python train.py --encoder_arch="convnext_v2" --model="model that answers yes/no questions on an image's attributes" --dataset="photos of arthropod specimens (BIOSCAN-5M)" --train_examples=195000 --image_size=64 --crop_scale_min=0.7 --horizontal_flip=true --translate=0.12 --questions_per_image=4 --encoder_isotropic=false --encoder_norm="layernorm" --encoder_activation="swiglu" --encoder_mlp_ratio=3 --encoder_inner_norm=false --encoder_moe="top_k" --encoder_drop_path=0.1 --encoder_num_experts=16 --encoder_moe_every=2 --encoder_expert_mlp_ratio=1 --encoder_experts_per_token=1 --encoder_shared_expert=false --encoder_patch_size=[4, 4] --encoder_conv_stem=false --encoder_depths=[2, 5, 5] --encoder_widths=[64, 128, 256] --encoder_kernel_size=7 --fusion="cross_attention" --fusion_encoder_width=128 --fusion_encoder_layers=6 --fusion_encoder_norm="layernorm" --fusion_encoder_norm_position="pre" --fusion_encoder_activation="squared_relu" --fusion_encoder_mlp_ratio=4 --fusion_encoder_head_dim=32 --fusion_encoder_fused_qkv=true --fusion_encoder_bias="none" --fusion_encoder_qk_norm=true --fusion_encoder_parallel_block=false --fusion_encoder_inner_norm=true --fusion_encoder_moe="top_k" --fusion_encoder_num_experts=8 --fusion_encoder_moe_every=2 --fusion_encoder_expert_mlp_ratio=2 --fusion_encoder_experts_per_token=1 --fusion_encoder_shared_expert=false --fusion_encoder_positions="rope" --fusion_encoder_cross_attention_every=1 --residual_init="zero_last" --optimizer="soap" --beta2=0.99 --learning_rate=0.003 --beta1=0.9 --shampoo_beta=0.95 --eps=1e-08 --precondition_frequency=50 --max_precond_dim=1024 --one_sided=true --adamw_lr_other_params=0.0022 --max_steps=7500 --batch_size=192 --epochs=7.4 --lr_schedule="cosine" --final_lr_fraction=0 --warmup_steps=150 --weight_decay=0.05 --adamw_weight_decay_other_params=0.05
Rows from block 3 of the fusion encoder of a small model that answers yes/no questions on an image's attributes, named by matrix and row number. Rows with one number within an expert belong to one neuron, the router's apart. Each number is 500 + 50 x the weight over its row's rms, rounded and kept within 0 to 999. All counts start at 0. Numbers have three digits each.
After each expert's rows are labels from the 100 texts, of 14976, where the router gives the expert most weight on average: "tokens" is the input token at the peak. Only what is clearly more common there than usual is listed. The data: photos of arthropod specimens (BIOSCAN-5M).
# router: router (fusion_encoder.blocks.3.mlp.router.weight, 8x128, trained with AdamW), inputs 0-127
# up: expert up (fusion_encoder.blocks.3.mlp.up, 8x256x128), inputs 0-127
# down: expert down (fusion_encoder.blocks.3.mlp.down, 8x128x256, transposed), outputs 0-127

# expert 1
router.1:551461447493528555527557407513521490488460489460504525386468530610484476544470504495442525518536390511498464496495455422579406496514466487474447502428538404458494452518444495498463507455463443543508459530563572508506579479595571541429398503540500594480477491515458338490463473439520404485483408569456490583514498469572498391490510486478540487503484412435442526437461523491550496487577
up.0:580485543476598483459492469471527503526558516580580525495577509455494498375528570430558518474473456506500542475615544460489629384403427543511464459464516544455472426470441425477524507453404521502554528560531528564552422523558479462439529551497517473473431480575513501474519521536446515463589496485482572569488514470485441390480397534479513437503422549481454525446537556564508530470460
down.0:379603463486439483570501424513517546612469436479499468498524471483480445536502533493541493408512380492466499463526398472536423545565564449395500468471609509453526512460530536538478455537606452557493494554476588476455520494484479435511508456551510579432593449488518458428546418548573524504494541589548600522504468473511450553468480443493496620509480500511500509460554561458514501490424
up.1:517509428561574586484535498434551464482574466555538495533383449529340469577557494461514561537510514426475554544532467433399461464531459476476380615505523405421566471429470535505506513522537490559526528467614523591457499487575504464417524512512571546489482505462474394468509446454478518475619468550536487504516560488471450494470467505500493580569525510485547517487507550500492474462461
down.1:472498495496444506598378532592482524493538485445543520507504439500465485376508501581533488454537545522460472486494581492539556547511426485485553483503498557448430369605442452532493608464565507437484459573444500534499537486398501571503437484550538421450607449549534548439505456535584532547420463458506453544511408496497527553494563456477548490457577482465518539473522518559479597569515
up.2:471503491498497645503532458502544516509390470614578468534386481492499506491557467535545570488499515444542552514582522500379418485641447415508447517496482435530507507457426499478423484502519477601553518434509466496388544461505590506442451402494472486490515573434455530545573543457456434529557539507449517542542526426520500532480513484475526602515515511523603561489512552508501460493494
down.2:541509569510500450594494525530459455530534511406440487554583503504449494447501525553557446531493481531530469497472535427529512538527503526658578511448515505461401476546425474484515540479495463417506427515419490480500458468480387546484480431460553497503561499545508500543474512512581464585513380466429359473456425624472562525479523590536533547420539499526511513426517496535440576550466
up.3:408445517424524458489484447440493550517444575485333475435441376515500476445508497600512503465472520543517475522524512432445476537489440420448459545395400494432501371507489483516512607582471534521473560528521487483491513543450503487545510418502491488498543449561536617427554464522504563509476461524463529551534509556470546523580466508609521557559545504523556499561532491520503411491464
down.3:576541547523496500559510462345401521428562495481516519462474478413452449455508520496521494470572495507534530467529511509543563444424500473469521568517550518580583427480507493478461541488543561502533435448546599535485509531478576551565454493491564377607481572518427474560545508522429475552515555501527421539394526522432517454481413534469489585427542499458432458500503420445411525478454
up.4:535498629472468509511542523494527464486410450460489542466468505545606497406450431499490557474430471485489491448513478445515507500483416476523509431506481481496468405514469423548572400568516412494531400484430446520565503574546483538527471505500498553543536587509526498378461424578500419464491537535557477448471569497589506399518535426516516444515561513576479616589441518521567488487540
down.4:448586524478476600517421432518487512510502525492439446515500497508496481486565519563593438547507519529472542416492559458490477494487555571473540618509484540455576491445515521464484626362436566463492528598463522527480459501423466505476538505454562464496482524550491468580495547468546607523501484443438471552455436487454537592363485545481523559398519514536549439453480459412438565471501
tokens: "order Coleoptera"

# expert 4
router.4:546492456496536588545577422585572427474524454445508679408488561584498498483427542487481453481520428468516455552506490495558438449596464455499441543473531490542463577533462494528462522457557461540508530502544596499488519524532543560460515556546538599442500515610460402511524533505556472430467451590454509546577475465530515391456528516517469546468485464437455520428464552528554507516549
up.0:523563444544472457507533593420429600470532514452454558495541509439502373446516567551473574523481575406466490506473549370509483493438541433515444576557474500500457395543497519471495627487545500546537479525615503511552526487536539498529499545469490411438512536610404462527498522472461513471503487584520482470579416397459428513437506485549492559498491534523520525515459464479481546575466
down.0:411538451484547483502466453459533533510530503523555547420482438495501560510471495521479535473582499621557426454519540512611487546487551486528557479355527469615616491511504475533464436458477515495480507471526473509390512565586434471506457580486468585504508487532561480538512486532467504500444514385457502418560510546502483495517413422507590477436498556546419574461389491493515553414497
up.1:432545490555485531445431438433490514435523486482461482584529459536468453431536450467518531479471517553490547622484412559481486507448506489415510473480473513570510335498401439518570523490521513510519603479517507482472522576456618458460477544471463410502457509601505487428527528583465616519580546482565482439484537509535499538480462534526499394531550546533433530560506543558414506565534
down.1:480553501515470509534553336521519480514542428604449676403379438519450452437536489531470640425451529531602509502583481490521550520436457496505516546501515484498537405480595511527548479459478512529479499517483438544510451552494518537490438571468475478531477595565487461509494465453496472551399453532470533529562466501521515470516513453477508523424542441484552580424549480490521474516482
up.2:549519512486522431574572482498445562468519529505566561547510489563456426440529458492457528540537538484452633526433524458508620467490542476451493520499482505503509275475477456516462517487518491558484464459484571539486530483412516447529492417510512366430530431488524496531503418449425606507488434515565465461537481427460468510498536461525477532552591514510587468512445507547456477575529
down.2:468555552504550492456524527435510506493460552587581507421435481570485467519494557415537483435575525519574421486530506549516498513509416521523501515638462427491461470585486477465526640513488544564484563537514506499400524584468429543496492453502455512509450513475500551564581457448476548460530492468454472536570493502514390568484558462469566481413592458539550481540563476594591515443419
up.3:474583466465418411495468474534514430564459486506411514511510551533438525574479486475471563478509526442564476620467489422490437476528507542514487487488513497437423423529471496519596404560538412551451548561449458524538496466481484507499461451478435453556520544566497432533456544419551538478555437433446449587479558526398480485498429524520505590561616506513500544410475471595464479594540
down.3:524453516546572499529506390371542536533509518511474538598467483478533516482504582493520437469467452487422489464498406469525491586502449531463620488501450530508535465365521482474537487419453515487615504429532481510477506493477502444511499479409432518440560492629534554531446536412593523540464538498475538511545586522526539548528434604475468442410489504471436469499456568546527428441464
up.4:527399447433469522473524502562482540492533463600492465444463484541409504538378450529429502469506470464572536472530406595528511560539417573536471543453439403570537412455550458532457586510493518492514472487419553488482448463455369524537483508505513555491504538446477434464502465538470603518473474460583375560446408534485476574477539459494513449551479538585490418499530528506545508516480
down.4:473537551560544451533553519440600489543510430462559505534510412535553550472555520463553583480499575438515422478437664424486489547523519486432543575533566582426458512476491437442497601458485450487450573519470396550535510560522519467546463490495484406448459433507593529519439536438532431471513505485451531484551484481517505446493534554468508441414529446492481547486529427614429506540513
tokens: "order Diptera"

# expert 5
router.5:517471478497573552495578414582567488425518469452467637382504562589470468441461485517455488512558446468524492464544467471513435497576499494486473527476506432508449565584472501502469506465483451542497518485585587477537501608597542578441469437532497580470467451572517389441472546460499479487510533554453555529530469483511517385455524518493486538534465447407443614449464501486478496563586
up.0:530439520561466486436480464535494544506593506498532427421501535613510435432539493415519621404597474567573514487486544505513578513517520550494469503460504437431524459496433525512469498508430487533471415501491501485579512457484590584515472524553481525448469538416456563427478500398431529489567465406500496463418551506416488508573463524475491474637501472519543432465419517525590503458546
down.0:469525491432504464536527450527495495456465515489499449612439500583494467457365427633503546511482483492521445511528593416448557509491526501527539423497418443568480598434516447519532499510445525525524499549475422493467483440591522490562494468528431592495447590525581544475525438479431477525474514434515544485511463505459496481538585489501498474476559469539474606452436503648472611549466
up.1:494596504508466419434502497482503421564484484456421475424500508535454551441445465456454477520414516526480546584491490398573497466503470461481455527484463369514484417546477505491524526500561517470537618482496508506463498526445479442496577486500462563505458475537582529439488525592633485488575466461554566529491569469526523447509430567469487508570502532507434411552465520371498371491585
down.1:455401517479497584504499592523548444526387512567528506535440363465450587486519486499503571450532536448457412471519505531498485658465554486534519385517498447544528558542551438495520540510519493540472502442489477429503508445481504460555477558543537587409471552387498571437453545559539560563520475453458569523423543555475484492538512419502516481452417449519524555521492523482547547498425
up.2:570574455525535457512393560581490473483618552573463435468460456538442447489565499456528501535499504538443528557467509630463495464431498497574539504467471412432579332468425432495509459384446516540540536505416481532516443457549549532478522509532442482465540525493530579471481486463428537439516448561432581525537489503474459525524457455570492494503595508504458518469556555441450461521535
down.2:535517510512499396525565529540493490515496621437533502531593535589480468484481404520487568546452507426529529506525555488495556546472552477492584530403406461607447567541486463453464436508470559504514517509460534465385428496519605532448463571463463469525455425449508466510543445525464371473451479421516556513498489460555551540539540497472495560480492519507447497461585566442595450394537
up.3:462398479535504553496427540464541474326584509488516459517569510497509408455476412560498542544490621519511475561495498538452522455532442544557583553560511372468494403407470501512442544495465488491513480514419428525498502458493539488538502452461496579458583556463602515476416575504474502501548464550608501474456570454504523511521438509457554463443481525490503500565529482468580522493588
down.3:550483441566510514572531514585473524509572504431462542498444487500521561450521476496438664371482391489458447516542561448556519544518543418574468517433442515516509514589511575532473473494523483444458498552519440357389473451450554497524495585486497492512390504489459456452576433465506543570516486465472556505504505523409515569530507454540423441518539481533529447438524541512511452506440
up.4:476549402575534492437547448521472545329466559527396527578508573481501517404546444522579519527478471525520470452518452541480494485455484371462472478482461508444607482557462408532323504515557473438479503454577519462482463509431463542498496569515540483530555444466577484563490480480454579489488448494511454549435454539597403511503480500439525506501509557491545519489503492546547528468484
down.4:532493552464501533566464511485592450610556375455501521485519464645413506576453551465496564468479493500459526512460559507488539527466566537548538353531460515520474409492617428469492608476435577532503453510516541535487524487512631457495522401499471497446458520395464487465461466497485426473414494519533481493551473472410564496515476545479492442547466466561523437466497505499492560512550
tokens: "order Thysanoptera"

# expert 2
router.2:573441498497575569551579425560580445456511478429443599404505580604480489507432540523484429464554448483516483484506535482568385469582513452470472524460549413537410525532469453523475522498548504491542507499520599507496535561583487567410494515514403560450511488531531434520450484512496483395453490531533546481557459440515519465415560503474425535446498459453499537383465511480541475490592
up.0:540515554440577370575444436471500462561499498479421460492502496494487495507509512491468448537554487532565418504414424543584505416439488572499546498573530550590507466465492571461527405492423504518487562472504473584534481413501566543503429456504404475470497443552445523415499420494468521474463477490416482588472548535431539594533424445457474472581564622548530520496512487460454543448482
down.0:494526478546406472471497482461405529466519582556543591516510508500491595499543408466504491515566516514499534541477517517475569492579441455492533458488429414401568486545431474611499568526528498497505460562518545470456531445436501524474498522494538609483554483504418446535486543475510471451463542522503502371577523446489527415463490543455507475391501354521471453523551551536509584367444
up.1:475547553425529487545477476518515521469429411509477501577499444412494472537511531554580541473544484553519532573465494395445493485517589409550484552530533483549535387506511468566462408421592529489441468370466497474533472441421440435388599444565494548492527478492485608540520488498500493530519502490479464539474515610466534564470448547483587420487523537416430478506568497483450494496461
down.1:492544489452522438428541455440499477468433550474486624465486485511506489492447473486484508591552423531568521540485441583575540427511423616420633562467397463507547417537440480495536546511505465526510464622585498519464516535535483546484516565461370540507477486468491500573457534473593456532511453463538408468565472488511519502575428569495560527379491487520469470515481524464520506460499
up.2:534505533559508454477456507508430493596533578561529512448529502507552484460582555449608479548542471504429444549552483489357471477499545461449559543511539505444424384573442473511411540394531493482541478532460556477542549477498527507539416501509514498430444502580446421475475536486464434492468469498461520565620465437448586570496609508495503465533435479470465564477527489509463587399497
down.2:541492487480521500536414397543474461553528504460480537549532443594533444491454425488494511545523598505584524469521453445530535575492483556525514486513453572541599513489560584515565524433483474467421510530528498576368500484526460496449514496486634455587415479511537457510472580532474521583484489554412432521433423471482475446481319499537487477470501492449497505478454536505494564591473
up.3:524534584537513514477477548494555506423467604541569449489497516587410636382544465435595468465515575530414507577533487585510383459465392460442509449594481591506447502461556505519473522508406471511471510588477493474466469542547561589514549479544457522511504496508567489521492548450586498521519553495520521442521490512469526512521551506429492447467548609459487528505494468403457466515551
down.3:457528451499497515615423400472525425528473438519505560489546488449561480532533405493472483518589462463507440575481409575610489504512534508551535524422491605532546370550431542520488564512572490540552497483508441518504541443528430520532555513441545507520492621561443473503533452626492454432478489499500390522479554445464476486510471478564441476566580468509488507520424487545460580497460
up.4:540525560528469493523585514550404614519531440401378525457550490459520394469433527472516520496487579495463539533548554454478510496449525534501498554516447507464498294484455507466490477474472493514509485473495421616539461547382495448494481527444481435424444422491526562478558506458508550518518475483533522516445604583461537497456494471523513545535468500466570410460494449448521539573443
down.4:519405514569573536510551570468555457552502441551488458538463594528573518530544497469494608451425518483561566480530511499596529453454504494496550524513526457505560562506472504432524470508502563531575448475473474500458458486441459526447479483555501573555425495527443497450574363539551490500449474528497532444434498439569396500544600500448437517542448444549464415413591539525404505399530
tokens: "order Lepidoptera"

# expert 3
router.3:515465478518555573569588396558568473469495493392513603406558564590435508476440514525440476491514378457525449483521510486562400499554467496498443577437560425518466558578456440531490540462528379507528480480556578489530505524575499573426478483537489538428512503561466406475510548487531486445483485575459529549586487442538532439514552518503523542508472479453427561442456544483482529556542
up.0:431514503602444495437472554479603467489533504516426488421449575555509535492460492570510535471553480463474426504473508490495499398514399450381505477451479539535603459475464453498463480492503482559450448539448502502538483473602464507517497446583522439462463574558554473519551409539417514532375480426571494553493487531503484465485533455540499528452464472494444549477320473486482593450548
down.0:569508444519554513570538482505484514521473433464553588574505441476497415389551458523545401498426517502439504467474515574400398500489587443487477517564562411543503466462532547509549540521505527416552511449576507385441438463410568456570439467510502578544489443494479559502457608517620467510447460506490462507558537487539475480513541419510444453457508458532501466475521577579456457512511
up.1:474546485531429530436575515504483579534464539498499501433489567531461443444508529524454569640487570464502428551482504539488458489494419497502497468498515495437463349585504514405575447459551459462465463471485468500480442544512559500540586539505493446508559527445479520566562558494483500448618478501435460615595493586563518503469493478414615506458550465487419467505442568542472452446455
down.1:528481503386428497542490516554483496481587506528459490499566544476557497395563540539511477581412551531463559493592453499540530479480576492512530537440532443439482491496435483491452554528464536500481512568421572525571513596423521445372478497545475506446516457508563536490465507584410456511422449491578494367515440573455514483501444448476555578582478599435539504529510449454550474557462
up.2:425439505627423522435541488415576529482447467482463423472505550565480470527493492488553507488458511503451498529519550434513556505548578489536518492487417585454526411486535465454522567422524483513538420505596493369546545497440474473560461517528464503495526466443428516581456534510537466495470431574599533538526469508621498442545447476458473470558421624513439491570523556403553491495487
down.2:546457545451507499527474547532394491505578482589484598541467385535527516550547502547471512610462579415480572483611444526458498528462342585540593479449481562501444488499522433507485467433393562467511448522525424477503488552512496526516541520512534495507414474563514517514448495496561473591396541460505517474441479522461622538540480411470491500451526513470482442483562466493474560480517
up.3:441487521425537487546522491560528543529580482571382462477420514546491540407523540561489403529502497476564489437534454571470512477443508564572518471493562526503530480574530509447546388527479579491597587533475462576466454651458487441572537493504556512476438484493473513534466452502471553559470486526587600601445478531438551478398420502505445489529453532502578517514490469547489490476424
down.3:534506466553483458466445564578580461527510491596503445443538445415489529484465569522408500475550482500437555605519473488493477499490464406558522524445394495496451577512544514602506522533432596492544594464501448470515413475420466465502556437505496487504470460463534414391474508495580517542468551515496549356427495500461500502546488530501545602522523447486463473442609480515526604508478
up.4:485559511595414566517532510524548541505447547540351527484454417539474471483480478448510453459599507497402539507579539520496543351534444479493542496596558441482493416488447479494519446499551453557483467497502489477491505477554453487514509454573550507490506519453459444541515427492482479499573437448527511525481492594516477677468505568492471459435466523520571480625496553440426446550503
down.4:564429419505571480556419582566490545447514392581567509552447504383506466478478527512490471512429535466482521511525504442481548557443487487503566451434406566578521466516562483511512540426440600509571434516543387509475538543479510458485532563487555434540542524514544488464561529485539477460373543524488476469410508473596553508603508489506530476450487584559455520419520481534511571569478
tokens: "class Arachnida"; "order Trombidiformes"; "family Nitidulidae"

# expert 6
router.6:552428509508537526622529457582543510469511475457506621349522570589483490469404560519424462503534485474533505520481447500513408438562454466473463536453546414513480526566483505498488511411549495545525505525560560476498455538573561523471442476536465544464476545596470369425523450501514450420503465560488513541569461463487513433500499525533584576409448507462442555424460566478515515504546
up.0:540485473470543458426475483532416527479447495504563477512535421505504481439509584518469562480446456512420512544498514549618504492562483526509479404415544617485467419542536465510586521511473541519552411457565482643484440516548476565449431549452559516538491457482522518530451560484499540515550589562526470490442438481492451531447426400481441410481560522444528542497539515593506505619575
down.0:491428449567508559502455439534441442499480529549524545431575566461475433502475421585443450537451521595467540484511408566493505564542513611519446493545584505486415577440526546459504494495482503439520477499597536531491457512448511434421461517521469539447542487436522540475469384476428664501486478413551473451536507544572564469478606582459522472545515428503508540506529461469474534453505
up.1:474566555499536409558581476520543504550527459526466541441500569461395492554385483472479517591465521536486438433460502510494488529564417545484561534513493470520438438564530464461503524484508565392480425540443569530512477520596602542401410503516507461613508436509560551444531565396557539554501507534480524486562467393522520523500484498543537503470508494546474491480462502507454638535584
down.1:477499424572462541430510500499400485441555536540482531481555502526623492498497413573534498553451566531525489530624433513478465416527597493520489537469490489512476503466349528480482498551541495563521498496547528477490567553536443460573521471547543405473429435475454478500473492591517503468415552579466449500503446504489554446420558481534449578568564496431572526441500445490618440428504
up.2:515479438544397443538525553522536502464601483500645504470502461548509526460429486515447552527503569507524393477456458547521508475574505439564559455560496545454446398436492497446400537450550595392494499507432514468494583541493472555513543445449576436508426533431539521512543509504475567601509470444539541503401494469443535532525534432544532487587511482520559488528494448425518502583571
down.2:521494451531519504442431534512534424455603475480443546538421535459460466530487519563444506513513462467396611526570384478517509519517551554462521514516493514461463584473478555399541536581441539587467486482487517569447417532512584456573586491481491360536516470533488493513442419548579444484553551454544500513506485469475421512547478547470402562519544542442481506556578480480491621457474
up.3:478475642487529535552487518488525445488545559524503507476508529500528400416510562454512527548508552521425626490534501523509462454534519567479532517490546479488518440466497564513526471470527459464561508482599526582533492498483437547480467414517556513489584579468588521456403461486539537486493467389496512481487470431520503541425522592551585579406630532360418540554523488489490492462574
down.3:502468440485548512467447467511421580609465471473530541496486493526492566576508498504489460462433377494486485582543555501483477549571482521516489516488429592530443454596489401489432596427427425557503510535495484550496491483479573430581511573583573551503441465553480460507516535486454498549486468550519451490489472598477539465435489467411396448574483436546523565489450514396512535585429
up.4:479424484564515551418543531495541523465495429598457497517526461475437612471622580453464548482524433467491528489469581530503458556483630410528511466600508465450559452430537385489518565502450557525520542475553449610501472525640518550505502524549487434437516432527492546479550462463498491507481523464590597543500535469483552489556493502558511434485503493436552483526497536481462518525392
down.4:543547490488482512539474395530451519571547557479488546495491526491573364459481485496583439552535537546576435545487462507493478406511489516453470637497531493447437369562477530522463478574531417441452498522463539447478513514428460489568549574443566498463523413537527500546533578617464454559424526547481503529436484508530466447500513576434510478559471501490474486535540526449433385409519
tokens: "order Araneae"; "class Arachnida"

# expert 0
router.0:578463496518473545584552397524552458442495473437463564361483549606504513506396499555426511507498551523420507543511477488583446479623481497538440538394528441459489478537466431451459535468488439524543513550521615503501527546522507578443442467543550536496539496607467396495513479431540497448512478548427486540512480471452487447428470561528569527503443462400515531460443528497507574537532
up.0:504492490507433506452506555423474467543433521471451473441507581467447553578501521521530614481437547508484485521511465554525577521464481454501567495439554536639510492546516549558420540527469413549514490440535632529595523608522556428467511428539589579540553524532539442495467491563517483524417521486560459416534416483517453464542458549498519518554451553521472449399497403548553503551526
down.0:425449524550483524532472463554484514386543561482480522500461468505544461495530480502524459509533513501464552509537538567511536447511550600487474502628487430471498568455404517425529486520566500461499460523447440496442457467527417518507452561395455452461498524551596543361467508389464561407531500567420486487535566551516578515454531478438500452516475554435483527633537603510504568505555
up.1:533478572505440480494552566468425474487450538459458492491504477482591463484532522597552518573512454426535494456547569450512494585455523466408523475536481375462603449492537390468445558481480554363490563511572433557469516442525533503531487521503527530571565489524456521594463567527503495580476456507489591425467493515492474510425530557440519458516482512556446494584461458421455636514453
down.1:536475571474552549475558530555386463437511544445513528492533481503564444546461506491547400542553389551543519559457489508503546538574499579455464496516410571521584596492606463411463447457513566437503506462482463502441443429546492385540535540484581569516513514538451504444505464470506552533423459483496468431498500499480484450489464575547577492463506446492520447546418603501469633538503
up.2:470481568503401388487476496501572504513495551560436474487519462459421487560479522560556622505434589456545434557492491509503493488597521458536432523536474462375463445569533461434533483520528562470484523518478490452560560502518454585441491478435510495455454502387566512546453521475482517465481523438467500538496513511484473485533493361507383412453601499399498509435496444553506442579542
down.2:497415459463451573509475409510492604454548544574452513527455393438470453469464500526473427477474505570460502432496396528477535591528525483507529513563549545436537431555442549546511467509490467492497451437549431498520603473518456504502505481520415550552520504638433495559474498537527581500509490437512542504602522552480569597524515415462568496394508434511462571554451551533481500443590
up.3:480506536492448470518509547578515491524523503434393396519519432507450462463576500489499533583441497421508498478537572513452609490435529569449594539540489498575480444563537490476515390422470546478529478591556478522492424549495427530419529457591417442495502469492462524429567562491486542516614494412556487469579529496518561464507498466480488567586458517611462487492444409451458506505449
down.3:492504513528508455420401514505469531484501498489538546430562558424575567522441532589582456503517489458548499590423526491519471388545476513486411420444493551563464523474414511570413458495538450516427510497555487479490568495525504455502468605471514526539622521482519515422508441443525508584520389524516575465544515596470510509523538490501444413496553535528384571525437464584531489529567
up.4:488509517563486385439470347451470547494455522419425542531513453530497531596553483419568506481504545452601408478536491486556493566552501506557493490494500547491495498466498565451476433500524484462554444523422510474559570445465474508536502508487488582561557508569446456569450622493524498512577575468462483656506491549554508470506398573446411531498568568463446475556528524519517508513515
down.4:502519510481508472475462481457515579497527638584475524433500508447440509408505485468530490454545500519401532551455521483514525444474502468450460392539438489380530493567481443624567400525518490412563530576446429443535471498470481498504569509467407510550522575566496493539528487431506520518604409525536500451494584555473464531625445555503467485485417522559493520522519552572481447433497
tokens: "order Hemiptera"

# expert 7
router.7:580467484513556618546580425508564483479503517437513608398529592616503514476451531539467452510536447547499487525535450491583441457574498490506439561484555456571505562601468477473496515462565407505548497543573601469541499615580528556499512469532507569460505489566508443449511472484557489403491482570479554546596456472580511456471535532531531532476434516461493546429480542503527533524577
up.0:508504537511456477419469594459458502575417468548436467577448460514491495500439472567486528433594536455528496475452409423539470545498595461504516463543490440437488446538488519476543534460535415515531482490551538521483486620488445524434520556541476483508520601550573493481495516451530634616483458461486497489573360454592490513448517506493432467466485562574427500381575529511489512476510
down.0:481464585474486547528547437550387482508469531387434572503580588577530506456534560547430433515458442529492470443536520558480566546594506518532543583447474564586482439465515404456451425537486559507498480460457532478523479507533508473447462521521455440607430525528498522516525566543479419404522558493451437564592591442498472440505489413531510552514496414417528520536475523481467563529476
up.1:568517474555385496540494445672446485531434527506505471516460581516580401451578518520568512508481438533478537516492549492527460484481526527509459335562472569553504373553425502474507445531535525540490535520564419547555539481529530562434480478418543521509543554487415459461524513603541510449437498523476497478488543524544551560440580566478507580456518555544531498482506446438536511466511
down.1:529521572482561505583491491482544455561466516491513543499489506608489532455598458501461531445481462477449447604460415532540526526573519491541458688363489475474478495519457498460532584473484474494533537537424538434449434556498493430523486526506535424476491519468503584590576512487464445522493408507586474592421514534559529438504497398535508410552476463566425528520445503487466522526504
up.2:513564490494352517492489524531542460516571463503524464426535490504469453500540493492498557586447465509444513497536445514543528549505538420506589552521491472468501267502515463429511473405506560530489483546451583567516541512519549454428486559490459409422535493448593584452503494484496593489416490444495471472457571554431490539532544539430506500518494559466526547522505613538521481520448
down.2:505532493552485490530597614454537533488330475450481528514565481519541607526470558551489537486528393555463383540462533490478481545496505556400514515486427526479560498543508466472460580485478598531475493480467536538519530450571508513476453536571509479485494514521465477466591501438446482476461403510531539532503591549508490440432489531452523438555401459575407436527470580521416512569568
up.3:558439536533529453516423478524488561432521536420495500515389539448466506447504502611525452471445619452428555475503501593511504496579481554436439470505509531534491443526518550437480513554562457512536426528510515441547522552503534582584490480556418432506492503477552539467505529495512566534442557504508547530461522431586465544428492555412392536463498454512643562578598518488551564552515
down.3:455500598530488518489498572488624495519460502501425492567427573515527589563565560489568498542515485523409439507449456516472463484565473522471569510546417579465546468482576391487486476417530518470569517532520534554473468485470529553467541522393474580484481408563447416560470562518432423490523407449461452570512599485504495465505456475541438446579472471462444513560451480533533575420491
up.4:476572538585514517463549556494461466440581570529506492532529545417495521449597453540567585525449554591501500512499545452394563529450449481459519527501515594555532508509619559452543558464505466522483484526430498450476477494522518509468423521431574483536469564509528547486501577530526451584509451434500457460516310531492433440532578515467411454463581511436463477479488414466525480552518
down.4:399449547443475474484556524450551585551370501443464552466424477569599456462442536478483554535497486409410477411507369547553497557553515514490575513441543489492471519460395516540484402473421534502537482525485415461506536564453513554492476443615471457546555561561469517549510509513426562545531555516505462512405529517528433500534540511447488429555463498548539487571529516543483476566483
tokens: "order Hymenoptera"